Weights of a small class-conditioned image flow-matching model.
Model: 3.01M parameters, activation gelu.
Training: adamw at rate 0.002, 13000 steps, batches of 256.
Data: trained on retinal OCT scans (Kermany 2017), 24607 training examples, 135.2 epochs.
Rows from block 7, named by matrix and row number. Rows with one number belong to one channel. Each number is 128 + 24 x the weight over the matrix's rms, rounded and kept within 0 to 255. All counts start at 0. Numbers have three digits each.
# convs0: first 3x3 conv (model.decb.0.1.convs.0.weight, 128x128x3x3, standardized in use), inputs 65-77, a 3x3 kernel for each
# convs1: second 3x3 conv (model.decb.0.1.convs.1.weight, 128x128x3x3, standardized in use, transposed), outputs 65-77, a 3x3 kernel for each
convs0.65:129085112123148152156134118118131134159107094089131126116116102114128099214154118163129138153107134084121183125137106100137143154147153088125140089125145130167129090098132144109158110091110104136120120152166114092117126123135070146221163111123109118120230115137133150147138116139089122086156138105122132142130104123164135119151112080126123143116131163
convs0.66:124125129141108120126101114205159119134138116132107166126122104067077140108120123128147140068100156148159174144136120137140148155164161117132137093144134145131144104128106092099143182166146112120155114126120119131154097114107134121145148147116167168111133125096155144148119119115134162134158107106120108123117126110173136155186156142138148104096094131
convs0.67:130120147146151158140084109168122133119131146103098108095117155157121131147142128116094129162144138153141163110101129138117146134141142121125110147159175159149111153135163155129145176129105142158152154164158145145141137128137154145142115140138125127156115115136079072116116116094210151121190155107092108136105123132132126155128147158111125090126093117
convs0.68:146141139104142146099118104135134114132116085132162157110111110146130129169097121154143131136107131119133122095104090089111111133140134153171173096110173175123125142163152150152186120116103145134134157149110118133116124112113140134121134128102132130163136089117145131106125141126099104109162110125122131096133115098156153123151119108138117105152138140
convs0.69:114111121162147138176171190113128172158151175108127142143127155108125137124135133107123139123137116092104123112112116092112110105105113101110119107132150127142122119109075130089056099121119129122155144155187148131140118119117108133150153142146133112082169140139113120113129147154129124134147166171123120128145123133141159133119128098128100096094102120
convs0.70:181120093151127124147119130139157181141133132075081077155151147128119107173176133160107138160148146157155140112129140119122154133139158109142147169151100178138157116064093150141147139126120120125155092110121153160146123127133114127148132135111173166137129095137172145120126121143185164157105135123148134132130116149092092168166138161136138114145127149
convs0.71:143151132110084122106103143133076059115098106096102111155123128138128144143152159161143125124138162159151166135118136123117117126119124095097111115112148136115153103136141133138150119133109164138102116106129141153153119127157171147123162130121166126137127133126123146167129139153144123135159144115095116139080101122151116126124139135108103096123116123
convs0.72:089094157130128167111153168178135121134154131151173140094133175140116136133131118092081146069099152141132124103128138149153159138155150154138116121128089128153103117167127126139121133143151088091130087112138094128148133146178171140099153135108135153139107138101129118095169157123177146145106124098129134143134135123117153115120154168121119136173159166
convs0.73:130104129121090106121121111139129124120096125117091105119121116105130131141138115133137062157128119143123109128126122123125131117111132086149140150146144121107149119089086091110118143121128148148125119104111137170143159159166119136147136137144151126098128124112150137144114101123112123134197104155093116092140086098108062110093083143085127121110131108
convs0.74:133160125116121144065089104090102164173127108169127110129146149139144149144149130139155138136130112128146126156112143119101090138097078133099143179128150099100121168145087067109124070096113108107142122149136076119112146115100106114167149126138084148186160176137147126080188126089175128083113146109146137139125114140155130151104163128168166106127126113
convs0.75:149114091144113084201163135128133113127094105171178173141148151130114139151118120139141119183149149138101129115125123152136097129135132133157183110138154157130168161148126101120191147128134129139147144156118145119132149154163116130160137117127144121142107091139142115109103147155116118160156139178132148119111144141113153137160145095125129153136132131
convs0.76:081119081148154148089088108132131149131142140141123132142165140124114109129109111111138124114103115088125160098124115124134148129148147131151161112136164129138136105111107074107115132143143089105136078106118099113123109114115114107110130133126083076092155154141160143151153145139136141169154135124141119155104140138100124100100117156118145164126135156
convs0.77:111132124122165121155120157133146139150097128144099124140108134110109119098108107158120093134110114126142132114109086134107124135113118117106177121117189097118172135137149120132182114110140153084108115114115104092118102103146066060097115143126135130106161136138087127144147104118128132204092079150127125126147103153164150147153135174155132172157084130
convs0.78:084129111131130171146122101125154106097121104115118167087153144066136121138133109098139122124128163118113110128158130116141132142144144089113112116152120109114126149124110152144158165159152127136111129122112116128152149134115138130130124122132128113115165092099132134138116091133106119147160121123123155149130142167119096151170119153127111183155103138
convs0.79:112147140086075139135157100151149125090101182131152126155085103120107126107135139100110146118127167143124120135139154159131132135127081131122143149164204125122168078109100101117088114083119144117125121147156119086106125116135177110061109138144122164142088099144099107148158162156150097125126082103126139136152124098149150110110132126136126153144130125
convs0.80:141174144110104106143116119150149099116115134145132128169133149102090124091091138132086066111135178180135104145122126096104089133142140164176143173161164120122131128109139122162146114120120146157163110115139082093124147158167084071051133129137148155132098106100175148125143126117195143125113128112167150090110158160148153164149133108116124113147118092
convs0.81:116126113102117149095116089138146132147132114113101092073132116090133126151163146119134095126119105121118115137153150125132126144142135127154185115101111126106096159158119111119106148156155122121155146131131134120120105119125118123120135140135147148134172132121163152141095116095087099166108119185114115112157117120160123101066097133086078120117121126
convs0.82:104124122158146178153100126125105114148095053099116142164141162157088111138116131120160121166109100156140165110128139140103128154141141173145093158135068153117120124113117117134156151196152121139173147140140172116126110112135105123161116089077119103157143120117078106142157146111127149147199157130118105067146121086113156154154118096141129140153155158
convs0.83:182191130102054093099124121094122121120144116145102139183083153168120090145134096105146143153158145112118122134146126100128120130156167131107116169123136148150147154143169124144111112137166113122130104093114125095104144151139078099110105121126121148152122112150145103087112097101137126165094117154133144121108127152132093114171149086202143124165092119
convs0.84:128181136091108151137148143124156134136126094117110099112130125064126139151156109127116109157123118133143137128157143116142149152171141136128157114119120153165113172160129113099160113131129154135144106142153147134138122171167107138154149109097121105159204129163117089081108091082103121110116180179120146132138145141109132121121158172114127163122140205
convs0.85:111127098179155131116140128146131125114135149138160117139161150132114131159160152129130119154155075123147133084110120124120108127137136143163156114167137138149092132156135170106070129148164115130126115132143115153113133151150121111101125120135186170170144137136114123120128120130145159131153108125105149174156156149135145123174139104114111068176156140
convs0.86:123173171151175111138105123145112137136147115162156112155120085122110113152121100102101110123126145114104143098123115114128094138158132180120133155133133119172155134223136121145157151061186103119094131101095188149131108110132137135141129111106138097127130131098107086131115149134147152152142126138154134122144162141139154148116137110127133118192121144
convs0.87:099111146095067128134123124101124125154158093104131116103107114095101099140145105126137094126099085157123156103135155119112136162163158150150159113153095189144088147144168126144170153183177134093091113118091141100129123121114089121174156132109060099115156127120117105077157118120090131120110117109152150119145116142135142188134093100118102121123115090
convs0.88:132122134126097111126116144114124121139165181137107110136174159137124122146111126130124099134104140180136120132125116121105103103110105138176146154141126093091100094122099067138151154125116061080144077107163099096097120133120134083083108111091128152139118167113151162122130114127120122154079064111147142135132091137157105151096125121134149109167165120
convs0.89:099104106127161139147125105119133112138174150162124114128126125155139125138132125112139183100131143120131149130147125136135136117114101155139138118087114171144130114138162132144134144170153127112095107131115120125133098100099114111100135143138109102086116146134153124137153133143138139182101118127175178173147131135145136121134165126136144094117157165
convs0.90:127103142166151137129125146148117138124186162138129125128120155122113157144100100140138163167129158092080123128158159109132114126141126119119138137163153141125130158107146108106162123129106138140142112103132127129109165156131134110108123137130148089085136157137131127166104127136132128145135104122125170184131116116107081163180154138094106104164151108
convs0.91:144165163088094131110116108133128138146160163140132141114107140091130149133130142143105167155166133154124119117125128106131157106123120145129155131125102089096129180119144172160167155116128130120113134156146126112135146116119144103141146125109117126134160145074105123099108109096152085086098104112109138130112136138182171175168178185136146115124133118
convs0.92:153118153158165165153133146136115137137111117133112120148140147128112111132109095139128106137138145116135132128144139135129125121121137169165182141181141095105096152140113103147151131147150137147111117130120168152151090127113104110135133120123103106149146148148106141154171118121098135124108120138144139121147147117143133112131142132104129135125137151
convs0.93:114128140133126127106106128130119118106118114114140142150144130141118119152139112098073073122098108116089092141142134144127123151137134108100116120098097118101089117135130099136125112083101084092100118115111076088103130130133142129129132114126117128137094116111090080100132130127131119121123097129097083121096090111091104108122123132128122119119105134
convs0.94:134120127126138127174142130149104111134160128161177154089153136103154139162145114151148142103096091093082109106125120104120124127129132077106123089124146093135136128130128118143184154139142127120149109114135128140126099129146108116149132107113117131153081110137142121131142132140149126154146169179144108094084115128111099164137117133125112102120129109
convs0.95:132145171160127118121111107146151107132152089157163109132146123151135119165123123150136115108143172092146182143142129117126160117121155159158126150156124122133119103107151148160219104115121104131165143143166138120151103120146113135166130114132137119146137093131173158142155136124124147149062088124131130108151126130142114108149139185134104130138118130
convs0.96:132151149132152126119127135189173137154169145120119113127133134143131142137131118101142129118125124154130128156153151152139143128121117170177161172177167107177155176168140126170196087106128118158148158140121130116115145162168147137133129132128111121093074110104101106093142157142123146160074089107138129158110134145113158128178139136164133140115094117
convs0.97:169158123094095093132131160116149160113138145096118124103100128081104142144133123147135089138134089113123113164135134144135151165153155105127152094096092100107095125116110096159175154161123109115106146125117125118116138137124100111139141117126124135143138131140099119136119134123092081116089102118131118101134122102092125132148137142111133143097112099
convs0.98:117123143090088096140117104112128108127137094139095079127108117138136131145149145122150121127125118133133129140145132117127112146128139168170159160147155143113115101147139114169130150163129138178157142130096159150145152154164112100117122126132133155168078125138082054101102067085148143114114121126120149144099100124112113140088110121074102111113119132
convs0.99:143121123167144125127127125136107097151138152120117101140122126119110133124121129067082117121138175149141121130132156139132131121129112128123104107113148138111115116156147157168177115124122141148115107096099158128087142117132139140151097127112144116116115106106137126116132138178149161176136128116158115102127156162084128146137146127178163115121141104
convs0.100:116197155118134135095114149124079095167153110082145160156114104109098124106123160113149158143149060079122136121151122137134130143161154131119162103161163133145131147105092123107132199158122153102129163136103150139155133138114139139138133131120098078118168152152084130159112117147045097119102112135127109154157170146113132105119110158113121166114138163
convs0.101:102111115120093114162140146095136100165126112144117145101087092158129100141128104117139146113116125149128138108129153118137121143143122125122154121114128129140148114102157098133184175159142137149152080083091141116078132121118115104106096106125100105127161123148145138175113117139151141150164160155118154142110125145120104115151170146107107089120123131
convs0.102:101089107164155169163135130134129126081092103139128095114115122079109117136141099121161133106172163143115113117123107141165150110128119090158130121140125095095126155165147088130133109157179176160091147141132098111125130132109115129147122140146085102096104127089082110137124148130102119142104125171110149143103140151108110111133120156123121110124144144
convs0.103:130176117144105118111096111137185126087118133086083116145146146140109113127094079152124141155114136087102132133163123153141169163138117133144166095083100138135138105122148134135110142189170169154159148154136125171161091084115111116121144134147182165147070117128158118145074116167156145181122124141170155107127153148099110137120112117106120091137155102
convs0.104:131094125141161133108131111081127160136126153126120113121090131137141112102107117114151142113068055145143148141129143146155118152150133108088063129123091148154142082143133082124079151146078100109109118133149141146176112107116128136133152129113111134142113164161148154132119121130107143128103173147151104130141117122077111142114132109120130112142146168
convs0.105:145137143103148144083040070125092082142134135136128117138146134097083115136101119170160160081097149141163191106114103122119114118093101079075116121116102131164126102084078106122137105127170137111132110105130076088139102121124126125118146116119170126103125139123123130152144149147187145129111158169129112131116126108123129117184194164111135108095129094
convs0.106:105135155137109113131106102139117162180152140125131152173166168144131134122117134100118152135142122104120098124112122114115102119116086151144164142161162149160161126149186146141156141145146125096127168144122168156162154123100122110109133139125082091154176162155091109130175159148157161179151115127125112148135124157148137148165145148165140118144119121
convs0.107:165142137180107097165132111125118111132116113124128152116130117144147133136126106119142119126121124156142131107115136138140163131140172115159150142163130130120091131152145154163204140153210094070087137141166141150132111121146124129173136123135129090098173134095151126071117147111116114148080096108126153156124142152113115127125124167149136162171152141
convs0.108:112112134120139125132119103163148153132138165124160159126133154093123141153149118120110151177142088098106140118109140122117104119144119151137162159150153161167088167135126162115105187131185126118092113121128131135146143125102184151116096133148172144117139147187121084029137125136214145141162133110131141121120143124056108138139120127185167139137127095
convs0.109:106141156105125099150122137152107104111126109116124136146121107139109096171139153146108106134112178098114173130130113165162137170136146131133137122116084116141160115124144122129170136104159115132154131125164179128153056110174151148179176107105159078137138089118111141148100149182101135127167147172102112151130153128102132146108114124099094136143145151
convs0.110:112104104148133132139142157113100123119132131111135114155127121143124109150134123131134180143137114129090131169171155154145146156168153134128099102135177117121147094164167093123112158120142114135121076086115129114135136094091080080082088108122102127057165168142186158058138133104112144147078139163133135130094065077105075123185172150150136150107111115
convs0.111:156162156144145113150115126143114137100122125117126146143103124136114133116101104124142177126106147142151165130125138160167173130128140152099147131079108138108141135158097144154129133127140112130120151145110156120132112141145129141152086112099132142138080064099145165155093142139121131099130130137119168120086121161156144184123124117159174157140134084
convs0.112:189169160134111152121161154122151129106154125156131082132113103139136145144130137126147117115136175107097115106134133128146135099130109118154127130133148108162178173129090136155121149142108142102123090105124147127102123135122102113078099113087096098131107141133130116144095094100172144154071100127084108137086122095142172119130146153116117160164133175
convs0.113:112089124137119142142092122121134130149142124147123135145144080149141106139137155200166138096107139064113135089106118117130121114126130126119094148157096119135107082119136076138126092120142129122096137159132127144152123134122119139153114123106124135159133123100135125131143119136135139146113161156133138128115137137100138127138150097148135123126121143
convs0.114:108111116128121137099094105153140116129104126128137095136106135122119108088109102108112123100085114130174164109099122128137134148144140125115138143160134093149174141118092166168149133125108131130116133130118143132158119144154116118126142137131106130147103098134170166171117134144123129110125105070111126102125144124132136147161131134096101179154111141
convs0.115:182183079065079099081118104066129119124140149107143097108123125127105112144107132156130141109125166116141167121124141137164159143140140159128118162133133165121139160132149134122158120166166125116130095140124132139118125109121081111136126121131126095129154142168142096113116116123149097077080093098119119129113164131142113119144100076105129141092165146
convs0.116:158168157126115145160132126146130117119118123145138135134109090137123125129124143096129135116139162188157148143135135122132124120135119124131105165138158139128164140130131171147153183164117155132139159134155160141113149142142079087100134126109112116127169163159156152160128127122136121129180128136124141131132119129130124148139122123143151166156133177
convs0.117:163135135131160104138100098120152185141135152153153105101095071129136095141102117192116101171117079131144101165147137117127140123123117132116091135121120136130115161127112133110104110099057092133117101144111093119112121114115113151165109115105100124154166121107123119121152146150155131105115113081080116137123113163137124096117130134152148106133147116
convs0.118:114119073186153111177175162131152151124133116131111080105134117095102130088098133124112119101107141110106120123134129165143155141146160163135136129127117131115089186131173187117152215143129095078049120121087140134125140141135133117123127132132132098084106104107129085079105146151116148144108123103114119109072106104123145097143136112141122125127113100
convs0.119:109117127182138072119132075143126085112122190161127110144136151140153168107136125134146141094148186115129135154116144153139149172159122143153163142142148105115080068115098082109112137153150107099114112110135121121123156134158179129118115135155113117093072132175159159187097133135183133117098128124114116151080144103114165128157170151160130118111133111
convs0.120:154145128172165102110114136150138114094123156114123150110109135144137145153157125082094134076127155130144132162153158165166164148154167125124106153137120138131144175110080149182142065126107178164120127121095104093123130136152160138111104147162158134130058088123107115160124130159152157194130119131114152169099149130125142124187115081118115116171124089
convs0.121:155183170095115112125093092119122117121160101094107129109152129076112131083116107126102132126146116116100134123163150143149145123134145141150140115173137127093076131145141103093134145140107115096125107135119117123130106122121137148152110132124061123148072126125102132139118122144097129144123131164119140118143148113111120086148154155154128122134137148
convs1.65:108110125130136130147159107141114121167139096096133116141151155118131178150139121132116128172147076131109119111121140091109174117128109139112118154106087145134150138111157139166199126127096137105088201120065156121145144148090083126161129126115136144138192159120118117186158133171116146182161174135175144124129129142093131150147140143151173176153133107
convs1.66:133144166097141132122090080086093110169173191133130117174154139159172160146124132081113142139158156133098119152135138129140119101123114106108108166148121099118119132142122117114107134171165148150109110092131144137140136124136116130085119128163092126131144094082139163142130105041159170148178159132066072074158126151118134150127137116120143122162136125
convs1.67:104069131141122137131132120132096136118124122142172138118127147125133152079117138114119119099078137122151123110123123147118125137134138094131133078152111106148144114138128145117144107136094162150142100137130160118142112136126168151146156150117161150149101145164199177180120128098170174149124138121146136168187143127098112120153139133138146138155164125
convs1.68:113123116108125118145141138120098125132162169144133151123092133091105127102104117130115118138144145125170177129143147136107118147135165103099126148165149069124118111141141154074106145156102125135161126147109148130130093116105114098122156155112132113151086091127092142120096118115133185138091103155105122149110132178148138156100141131131154149110074095
convs1.69:136146147114127138138150154104122115100118115124136120119133128178188203145149132106100113085099108108093104142140148143158146144143130106126130143138115124116140123121118127129121147127134112119108129126093118099095146145146150129144117140154130125124116138113143128127111121126144148152116131124095111096094114117126137128128134132126127125146161146
convs1.70:137079065141158177132119152130131108133151145101117143134122113123116108128093091077087095106123136126132147129145112101136154101123115107123127149113100120112110112139142106118146128140152153169119139145121140118159105135091130173129168153130135120146104085106131121103117146137126103129099147163144131105187139107126111107128137113144163121130156112
convs1.71:154141138178118131125130139125133132138126096118125115142131126110092109105118145099118092128124136138148109131129105163146120133140129121156119125136130123104123100134169147142137165131111144145152100121146100077112150121163137137130134134102098089164115144177149118149139154156150130134121139123141134135108081069147131134151165139127129126137119120
convs1.72:114107092111122129121146176159140098119137111139137145149121123145131142106128151119133142091126162112144132097114144122104152114141167145126133129139114094130109106132156118112106155120107141124152090138190122138162136131120160094083104079064143163147130141084136125116130154125143130129149147108117150156151147140149112168097133072116135085133132163
convs1.73:085099097125164124104144168143152122188207148125150147098096133112120130135151135135127121156154130136092146119130135117154140132179157107125111139121129132126148122143148184177148129150125117138097105131141147118154155118154141131115138118071147124133147105111140093103127092103121128112118153149136139122130125124132159146121110142126207160153167147
convs1.74:149118126154140084137157092134118112098105120129117151142133096171136108134081090115125165113086138110084141123124103155144087165135102120119152112132139117137133130127152096151134122130091124148170112079145150129155149110097106125161121169151168124078110101145095093160123136131132136101130144129143157146097105129158118136138153170131145090158103113
convs1.75:149152187114096151112102116120132132124098144120117121126114123108104140125133142140183164159142172210142125118119121093121134120153166131109106148122079125109105124129117152121138131143173117114082130155126170138054166109121104109102118118147112104121140127101155151147117098125082085117100057128131150146125118089078106111119150149108141159128187184
convs1.76:150141153117128140126139161135109095122134145132110129144139156104109109115142156141099129191191179148133184116096098109113112138126140166140164133116117056007001162153105145151136116097108154149147140104135103132103099104135118107096096111127114180147142096076060077071114104101136152162140154148109124104137104119063076104142154157112142125172160162
convs1.77:145120102126153079151195125106135143103126147154121147106125103115141111100115097130155122174166089173136134135130142118151125110142151142096123081097085096119123164124170164066118156083130092123107122162148157134127161127146188133092141139133151125114100065124116066140153105136141064140185099145151172156102113178082118107142101124145116142159106155
convs1.78:110121122065096129124125087137123137131139128132118120133133124083101113121114109155149145145154138165145172110117119108125159120141149110148174128146162147135133149125108131190149106131123072079107188123077160151153148112133143135099130096061120119147143128114136143170153132144157160207135160186119148138142128124116124107148144180158188205113135158
convs1.79:081114115103097083131124139111144138107145145104113143143123161138122108090098120117144143080122140131123139164126108173124097152149125150160158079138192115108156131170108166151103141109100158116107113141169147098138111143188168103086120131104128121124083092161157134141109148136111127155121122165123140156124095130109098101132156139105132081096116128
convs1.80:153151122095135144148112091159124153079101137167119115123129120113120137104086122160138162137111156093082158107125094159184139150132131153116113109062091152111135149110107090141157111122132125114130165127119135141145144144128136153146154128110106096125120102119108153154094114106108114114138119108127144140047072136166148125125161147080140145132120112
convs1.81:117120155089070122132144176124135148136138175113092105121114137167112152160130146139148135115123145133114109123157138146148133138149129109083149110153154143134148153160122119174124073122071092085109160161155139147120148164168111137125107136124127108098106125147095122114157162132098159146144173137143122120132108113115105144132120145123122127093089126
convs1.82:090045072119127096129109153111082088166125120165151145126125142131110130139132135075122127123120148192154139136145137115121134108132127147149138118117106131122105131176152145111120132148156102120107127118166167127132146121156130130139174180148112168145142088137152115090139098110177139089096102115143122132143144161095143131059090106144117078096126123
convs1.83:078051089155145159177102124114122130172166140148130114116111170127130150130102138097149145144197159118087134116078109108111132116112136070136108071092118125109120140108071117172093121089135104075115133068127130099082177118143137141146117122155128173135116072092121132131131143159120118138168150182132165147143135148105152118150117126167167148118097124
convs1.84:113121131130134127105122150097142144145123110134135168106105138133128158134139149113132142139144114106121117110112136109131163120142149127130102135115098118123116121140094113132146101124099132109095144120082127112079154121128098126149114113151135154118176168137126121123131124133103132191150145125139146119123092110154094107117146130114130130101113148
convs1.85:120129150136122118131132164106149173152121102113147183121118141113104133126110126156166148157127111105110127122128136098107111125111121107100111124127177109084085136149156178139058120142138126133144131118134113103108168130125094096103156158125141130090133123127125111087129131142167132102093133154113088118118133125092123125148169164129127116125090136
convs1.86:131146160150144135128108135137094110159138116132149123154170184132156177127138128110087118154119146131121127142157157130115136112129135164094107115113116131159156138128168145122153140045120160138115111121096152171134105126111111120175143120154155149126136147123170130143102145120108110133122076137154154142124146113118124125137158125125112156139099159
convs1.87:099073130090109148109103122110126166134140112107141150139139146130142170141131144112116098179118101151103187096109155058136148097144134111106123151091159108110143098090136133135111134161121120152081185154113145106129183081084097096161143146101082072106204155133129125147140126175110107127187121100101108122099089103148166115102137187113156148130123110
convs1.88:088118146136163108148121121130152135124166102164126111134134145171139120141092113143137129135117136153130109123115119114125114128146129125109130142154155126112143157140134097146156143167133099130123117133154101131172096112124174139134148140130131126078131129114113154122142168133116163139120147097127132134088077090146126109181161122169140119101125117
convs1.89:147150142107127132142159171128091102112093116101094122109087098104095079103103132158180202156148147174167173137134115136132121130139132132136153142116115146124124160152103102132151113141137110095134154129145108106118124119100150138113139124101108114143161132134126135150100099083103147152137088078068065092116128118107102120110138121084102113146154159
convs1.90:124093082123155151126116122141106141130161119152127133126104135180164181127096134129112137134109126126087173124173122142146134132166130127099119160129121130071132097138173136114122149161158139155145102140096078126116143150090152103122138125129081082133126159117128130097134166122123098107125161110144123155111150145092129112115183140149158107143180120
convs1.91:146144159144152148102051098135102145127133149158132105109097098128099129076068084119126117117148126150120145112130149124122139122116120149146124146158128028098142127139138147134141136132111145150139056137122159150127129117135162097106162201196152120097131148147161166136148128111192147156116125138135103074123102104076104111133145158148130114097102077
convs1.92:130092119108078087144137133126124124142160139114098113127119115114122136150116135133104094133123113166128105128158143128150152113135120126075081149110097150115138162150138141122126119182117097117104137148136172145163080111110096098150099144167126117118132152109133146157155138117142180175176248145135126115124163167113121166141195166100112140086136093
convs1.93:107112124124115122118118116119118134134118095166149127104093091101090095091107103139133117147132127109110112130128114126133128131126128131134112130143124120140141150147135120123129112120125124149129137149127119129120148127136129126122132123147137125119123120103121132124127114129124118119126126142150144124139142163143153154135135140134116135129133134
convs1.94:102099118125109089119131115099143114148182191137145102109100106122152165191185154128138159146137175135125161130125093132148112126147157092160161141135144144058107105086100116143127100178135093138131109094118108087099172116132095107092097148172130080128120127125120145107133134108141161166174191096114128078150129093120108112091121118117112144155141104
convs1.95:138179139119126129120124127099114136130138149100104124104136174118149147148144125152147120144148126147113109101129153078133168101130152134137100126108112154108156098079116098132185102128127122108132122112114161120132129119136116096088117115154126126126179132095149123149132136152133108145171161079086143184182147103126136132135148133125147176147137108
convs1.96:162146148172152123151157097163116127168138153154122105122139122131120119139135137141141120127176159125134096123120113129121105120136140150177144131120105127101117104129121137139128123091138160087099121104138116162155139101119085050074101085099135136135094112111129127161142123091173148126093074124117129063187155122159087120164113144140086136157112175
convs1.97:137119128121140140153140082148116119127125160112123123092116153137151183160146139143143124140145104143103094131113115116142150125142115146167197169141154144150170139114121144164192114115143169138132196177129141115126154147114110115146101152184109126121155143139119147160150137115126150110114092087112127125141116119130118122076117114104143165124106089
convs1.98:163175153138165144110133164132122129110111124094124108118121147125132135111137144123146117144118110122098115110115111126131116150147136112126147148139158103078072143135143115138135139153141130125117114103116138117105109096105086102095117129088167183140156146132118121139109097126107111121094136154143146134161134151089094108119125128119153114112144160
convs1.99:135127119140114064126137097121105103147114143142174152163132127130080082088085107124139146135127135104116135106113132141137120129123131084108132108144158130164172106106104118114154132110094140116102145167187104108145173122113133099109122090104097137142128128159156148193090088069121113119161153101155165149131089117139137138146136122138107103154140113
convs1.100:118116114174142121162152100097089137091093093101149121152121157182139164142150143134140125179144101123120160103113097153155146145109101100124135087106100121142084094092131114164177142075107133151126137091099151130137165126125145156165183129092141127133118102139117126109159089142115126100114165143135165095084144159160134093111107127150149103105115117
convs1.101:116114119106126122108144143147177163119149150107161153106138098087128125158168163112111092096081111118119134105092076127130115150160173131174141134147157146126093165131138138151148091120115139128124140118132113083100119113113143142116122156158128117132150147139135144133090153136096125132073117093083141115120139138100175143169187166172199165131098101
convs1.102:175141112135141158156148134128145126118120151145151142144142141158163171131127118170150141135114114138107151112132130139143157100127106158127147094090093086143204142166135134133100120128176100090126105119115143149092114130100137133165130126187130141161132142118111118126128130092114118162112136140098127128115118173099147160119152122129115123150147127
convs1.103:127103164118166119147084106144162164103101134191126119153146130132150138101088111124171157079116135153144131142105111140147136094104123098135111140128123149144134133065112164099135167185155103132111105084127145144137126067109150184126148166147147148130099093126122156136137115115183151145123158140120129114213186115131120120155137131124120130100104120
convs1.104:103126151094061117098114145130094132108080107165135133158126129112067091127115135092137153136120098123184138133124130134108105133123129114132053149164110147153131121131132112115113167132128147133138150194125138127116146112105120108142137112110105101105082127141120134170066045104136076148161140128238164141144110097150117103130108129118107119142117166
convs1.105:170162141142169122150133110127108118109130111157145138142134133138133147099099108097129119090116130139119141128137103150151132098098109133157149137155133111092098132100120115104149169137164125137137125130124152170149164109138187141151123099147117135132106123155121158161087103082136125116136136094116120121125111173136114129100126128097079105184171131
convs1.106:099088115125109108117096117178187156136155141174165147134117130140125113142106129129134115097084088130148131110112131140114113116096125169140154137123151152168158156120116146119107140121101134144154102122137091123137098099101135126108106092100182130138132124163135127141129142122111131087135141105112111099105132128122140096142107140168114136150089131
convs1.107:168134116159152100154172082138155183152138142120131094142155083113115101098132105101104106150127116133131123115135150098135155115132142126128103131111134132117142102100154092122190125110126134130136172124103171112138101139129098107102103112112172115119120121146125130162153106149141145162100108095153138113126139139126138109164127120127129167115142153
convs1.108:117099112156145136121116117147144138119109154131137162145146144151133104138124112155122130115104116152157149126132116146131112135142109157138139096100132115127133117122115118096073118143123137141142086104135124137142103112099125125069078096086147121139078096140139135155114138143154106069143146141126158165120135120102088106153146120145136087115118109
convs1.109:125140175119124173143137097143121126180116098165154090147134141103133196144154155107143157119143162160137119164127140089117160098129152154144129168126060145110123084089119156165237118117154122137128143133089161124110135122124099115138106099127111132137172130091165121150118095139159127161125138122128107128213141075137123126137143121126136176117115135
convs1.110:136148154146115112143113151157150160170118139113137111141123152139088115135086146125168105143102090112102142118113120117117109123135110133150124130135166111137148136171156128143132108114121164130099139151142126136091194074152124106122096096117103123155116117151130131101102099106083087044094096109141096078153086131148157167140154221146144168134129117
convs1.111:136127079093123127096105112079130124130128131101120139153136143132112108140137136084113093173146140154115129138109114123160113115125121116115164118095146137111120128150116177124101106114102134121132164145144169130113170131130135128105122131142096138115129127097154129144124131110168125087103144126076104108160131170185120141125202129114125076115163118
convs1.112:117087108126157179112112183130132123123129106139116071127108141107116117112099130133119120084147151135128134137115121115118136091120122113126131104120125089108121142118104154158101137114104161141069080083132127164143097093133152128123149153167145170125074121100116127102117114153151155128140062091088165131129115113126105115153134112098095092121094089
convs1.113:169108167150139169119117138113099091108092077128099089124108142137156177131115126103105117147140146143152141111118124137151164128128160119146147153118089126127154118099085149140112197177127118131107085097102165154143150140137117136105100118103140132126094115084115104092053116150156173138115132141154131116137124144105073124098115120139135153115127133
convs1.114:095071117166149157164146140117031108164139122154143163121083102112134115146156145144178172164173148134115146131114120141114127126130119115096131147129103115101131112163146129100101088104143131146130117157157099030058102132124091064094134183138108124133120135115143131123118076148159111099088133105189120151108075094119144128125099112136115124146140122
convs1.115:112136125123151128134152170190147098145122120151097097122130133132130107129130130122101102160150150171120128103128134091140151072111105084120149102086107154117120145112129088078109087111112134163115122115134109167108159159152183144120141129148152120111133110122134108100137091100179125089191127101108146117143179138105136155130156162117078110147141126
convs1.116:120137146127123134139125114107113136080097099143146129123121140099103119103101114092115113109089102119121130128113117157140139132145134120187132106126122152137128151145099114113120153128127099089083107094053093096099176092146178144152147128111161144154115107119137137129111128179082107165109122166131114123092100145150144133144125144132143133115114128
convs1.117:159167133133172152071060113141140139124108135130149148119121114156131105103110127115114138114113148147118119116150155128162142081091106127137152141125164174153148168121142150127125161142103113087155104157183172164143047132147095099114138132128178136151150085111182185166143117102149107076110098114138139158169125117131123174159141123155118118084124125
convs1.118:107106124157116120134108097121127105133106134096080140119151136101120120120123145132106142135099157126088100136133115127127114112145137123118137122150159104100143099088056082142131092120084153131093114136126120165085127132128149138103093129138126131124119103099131133181105107097111093156145116138123143106162182169101101116087106079123123138129125175
convs1.119:153111107142115109145082083133119133118152171158148120174150150178131119098111146087093136066107148180119149149130098192129101125124124115112151117148177114126144127166142105129101167156152088107121072138177171181182121140118177117065108114112105145151060110148123150117138115092134106112102107120169138136171119132135115133162137139093104095159153144
convs1.120:148173186139168159094111127111120146120153142130122138114111124089109123112150158100148148112144151139127109137130118123103102105130116116112109116147165094128166144171084150101117156112121107093120123143142157120125106137142149125143138165186092080119115104160122100107177136115105091119130123146109115079128128135107128144140131136134118130140157166
convs1.121:130122162093128104082084108090101131120112134139120168098145118122129100110134147116100124120126118126126096127128126111124137110116119113114112120082110125079098122119138099153154099118137120121115157118103181183123090159154098171149086081095095114110127103115160177135102074132094147158127123138137162138112119139101131161129111098122098115104154155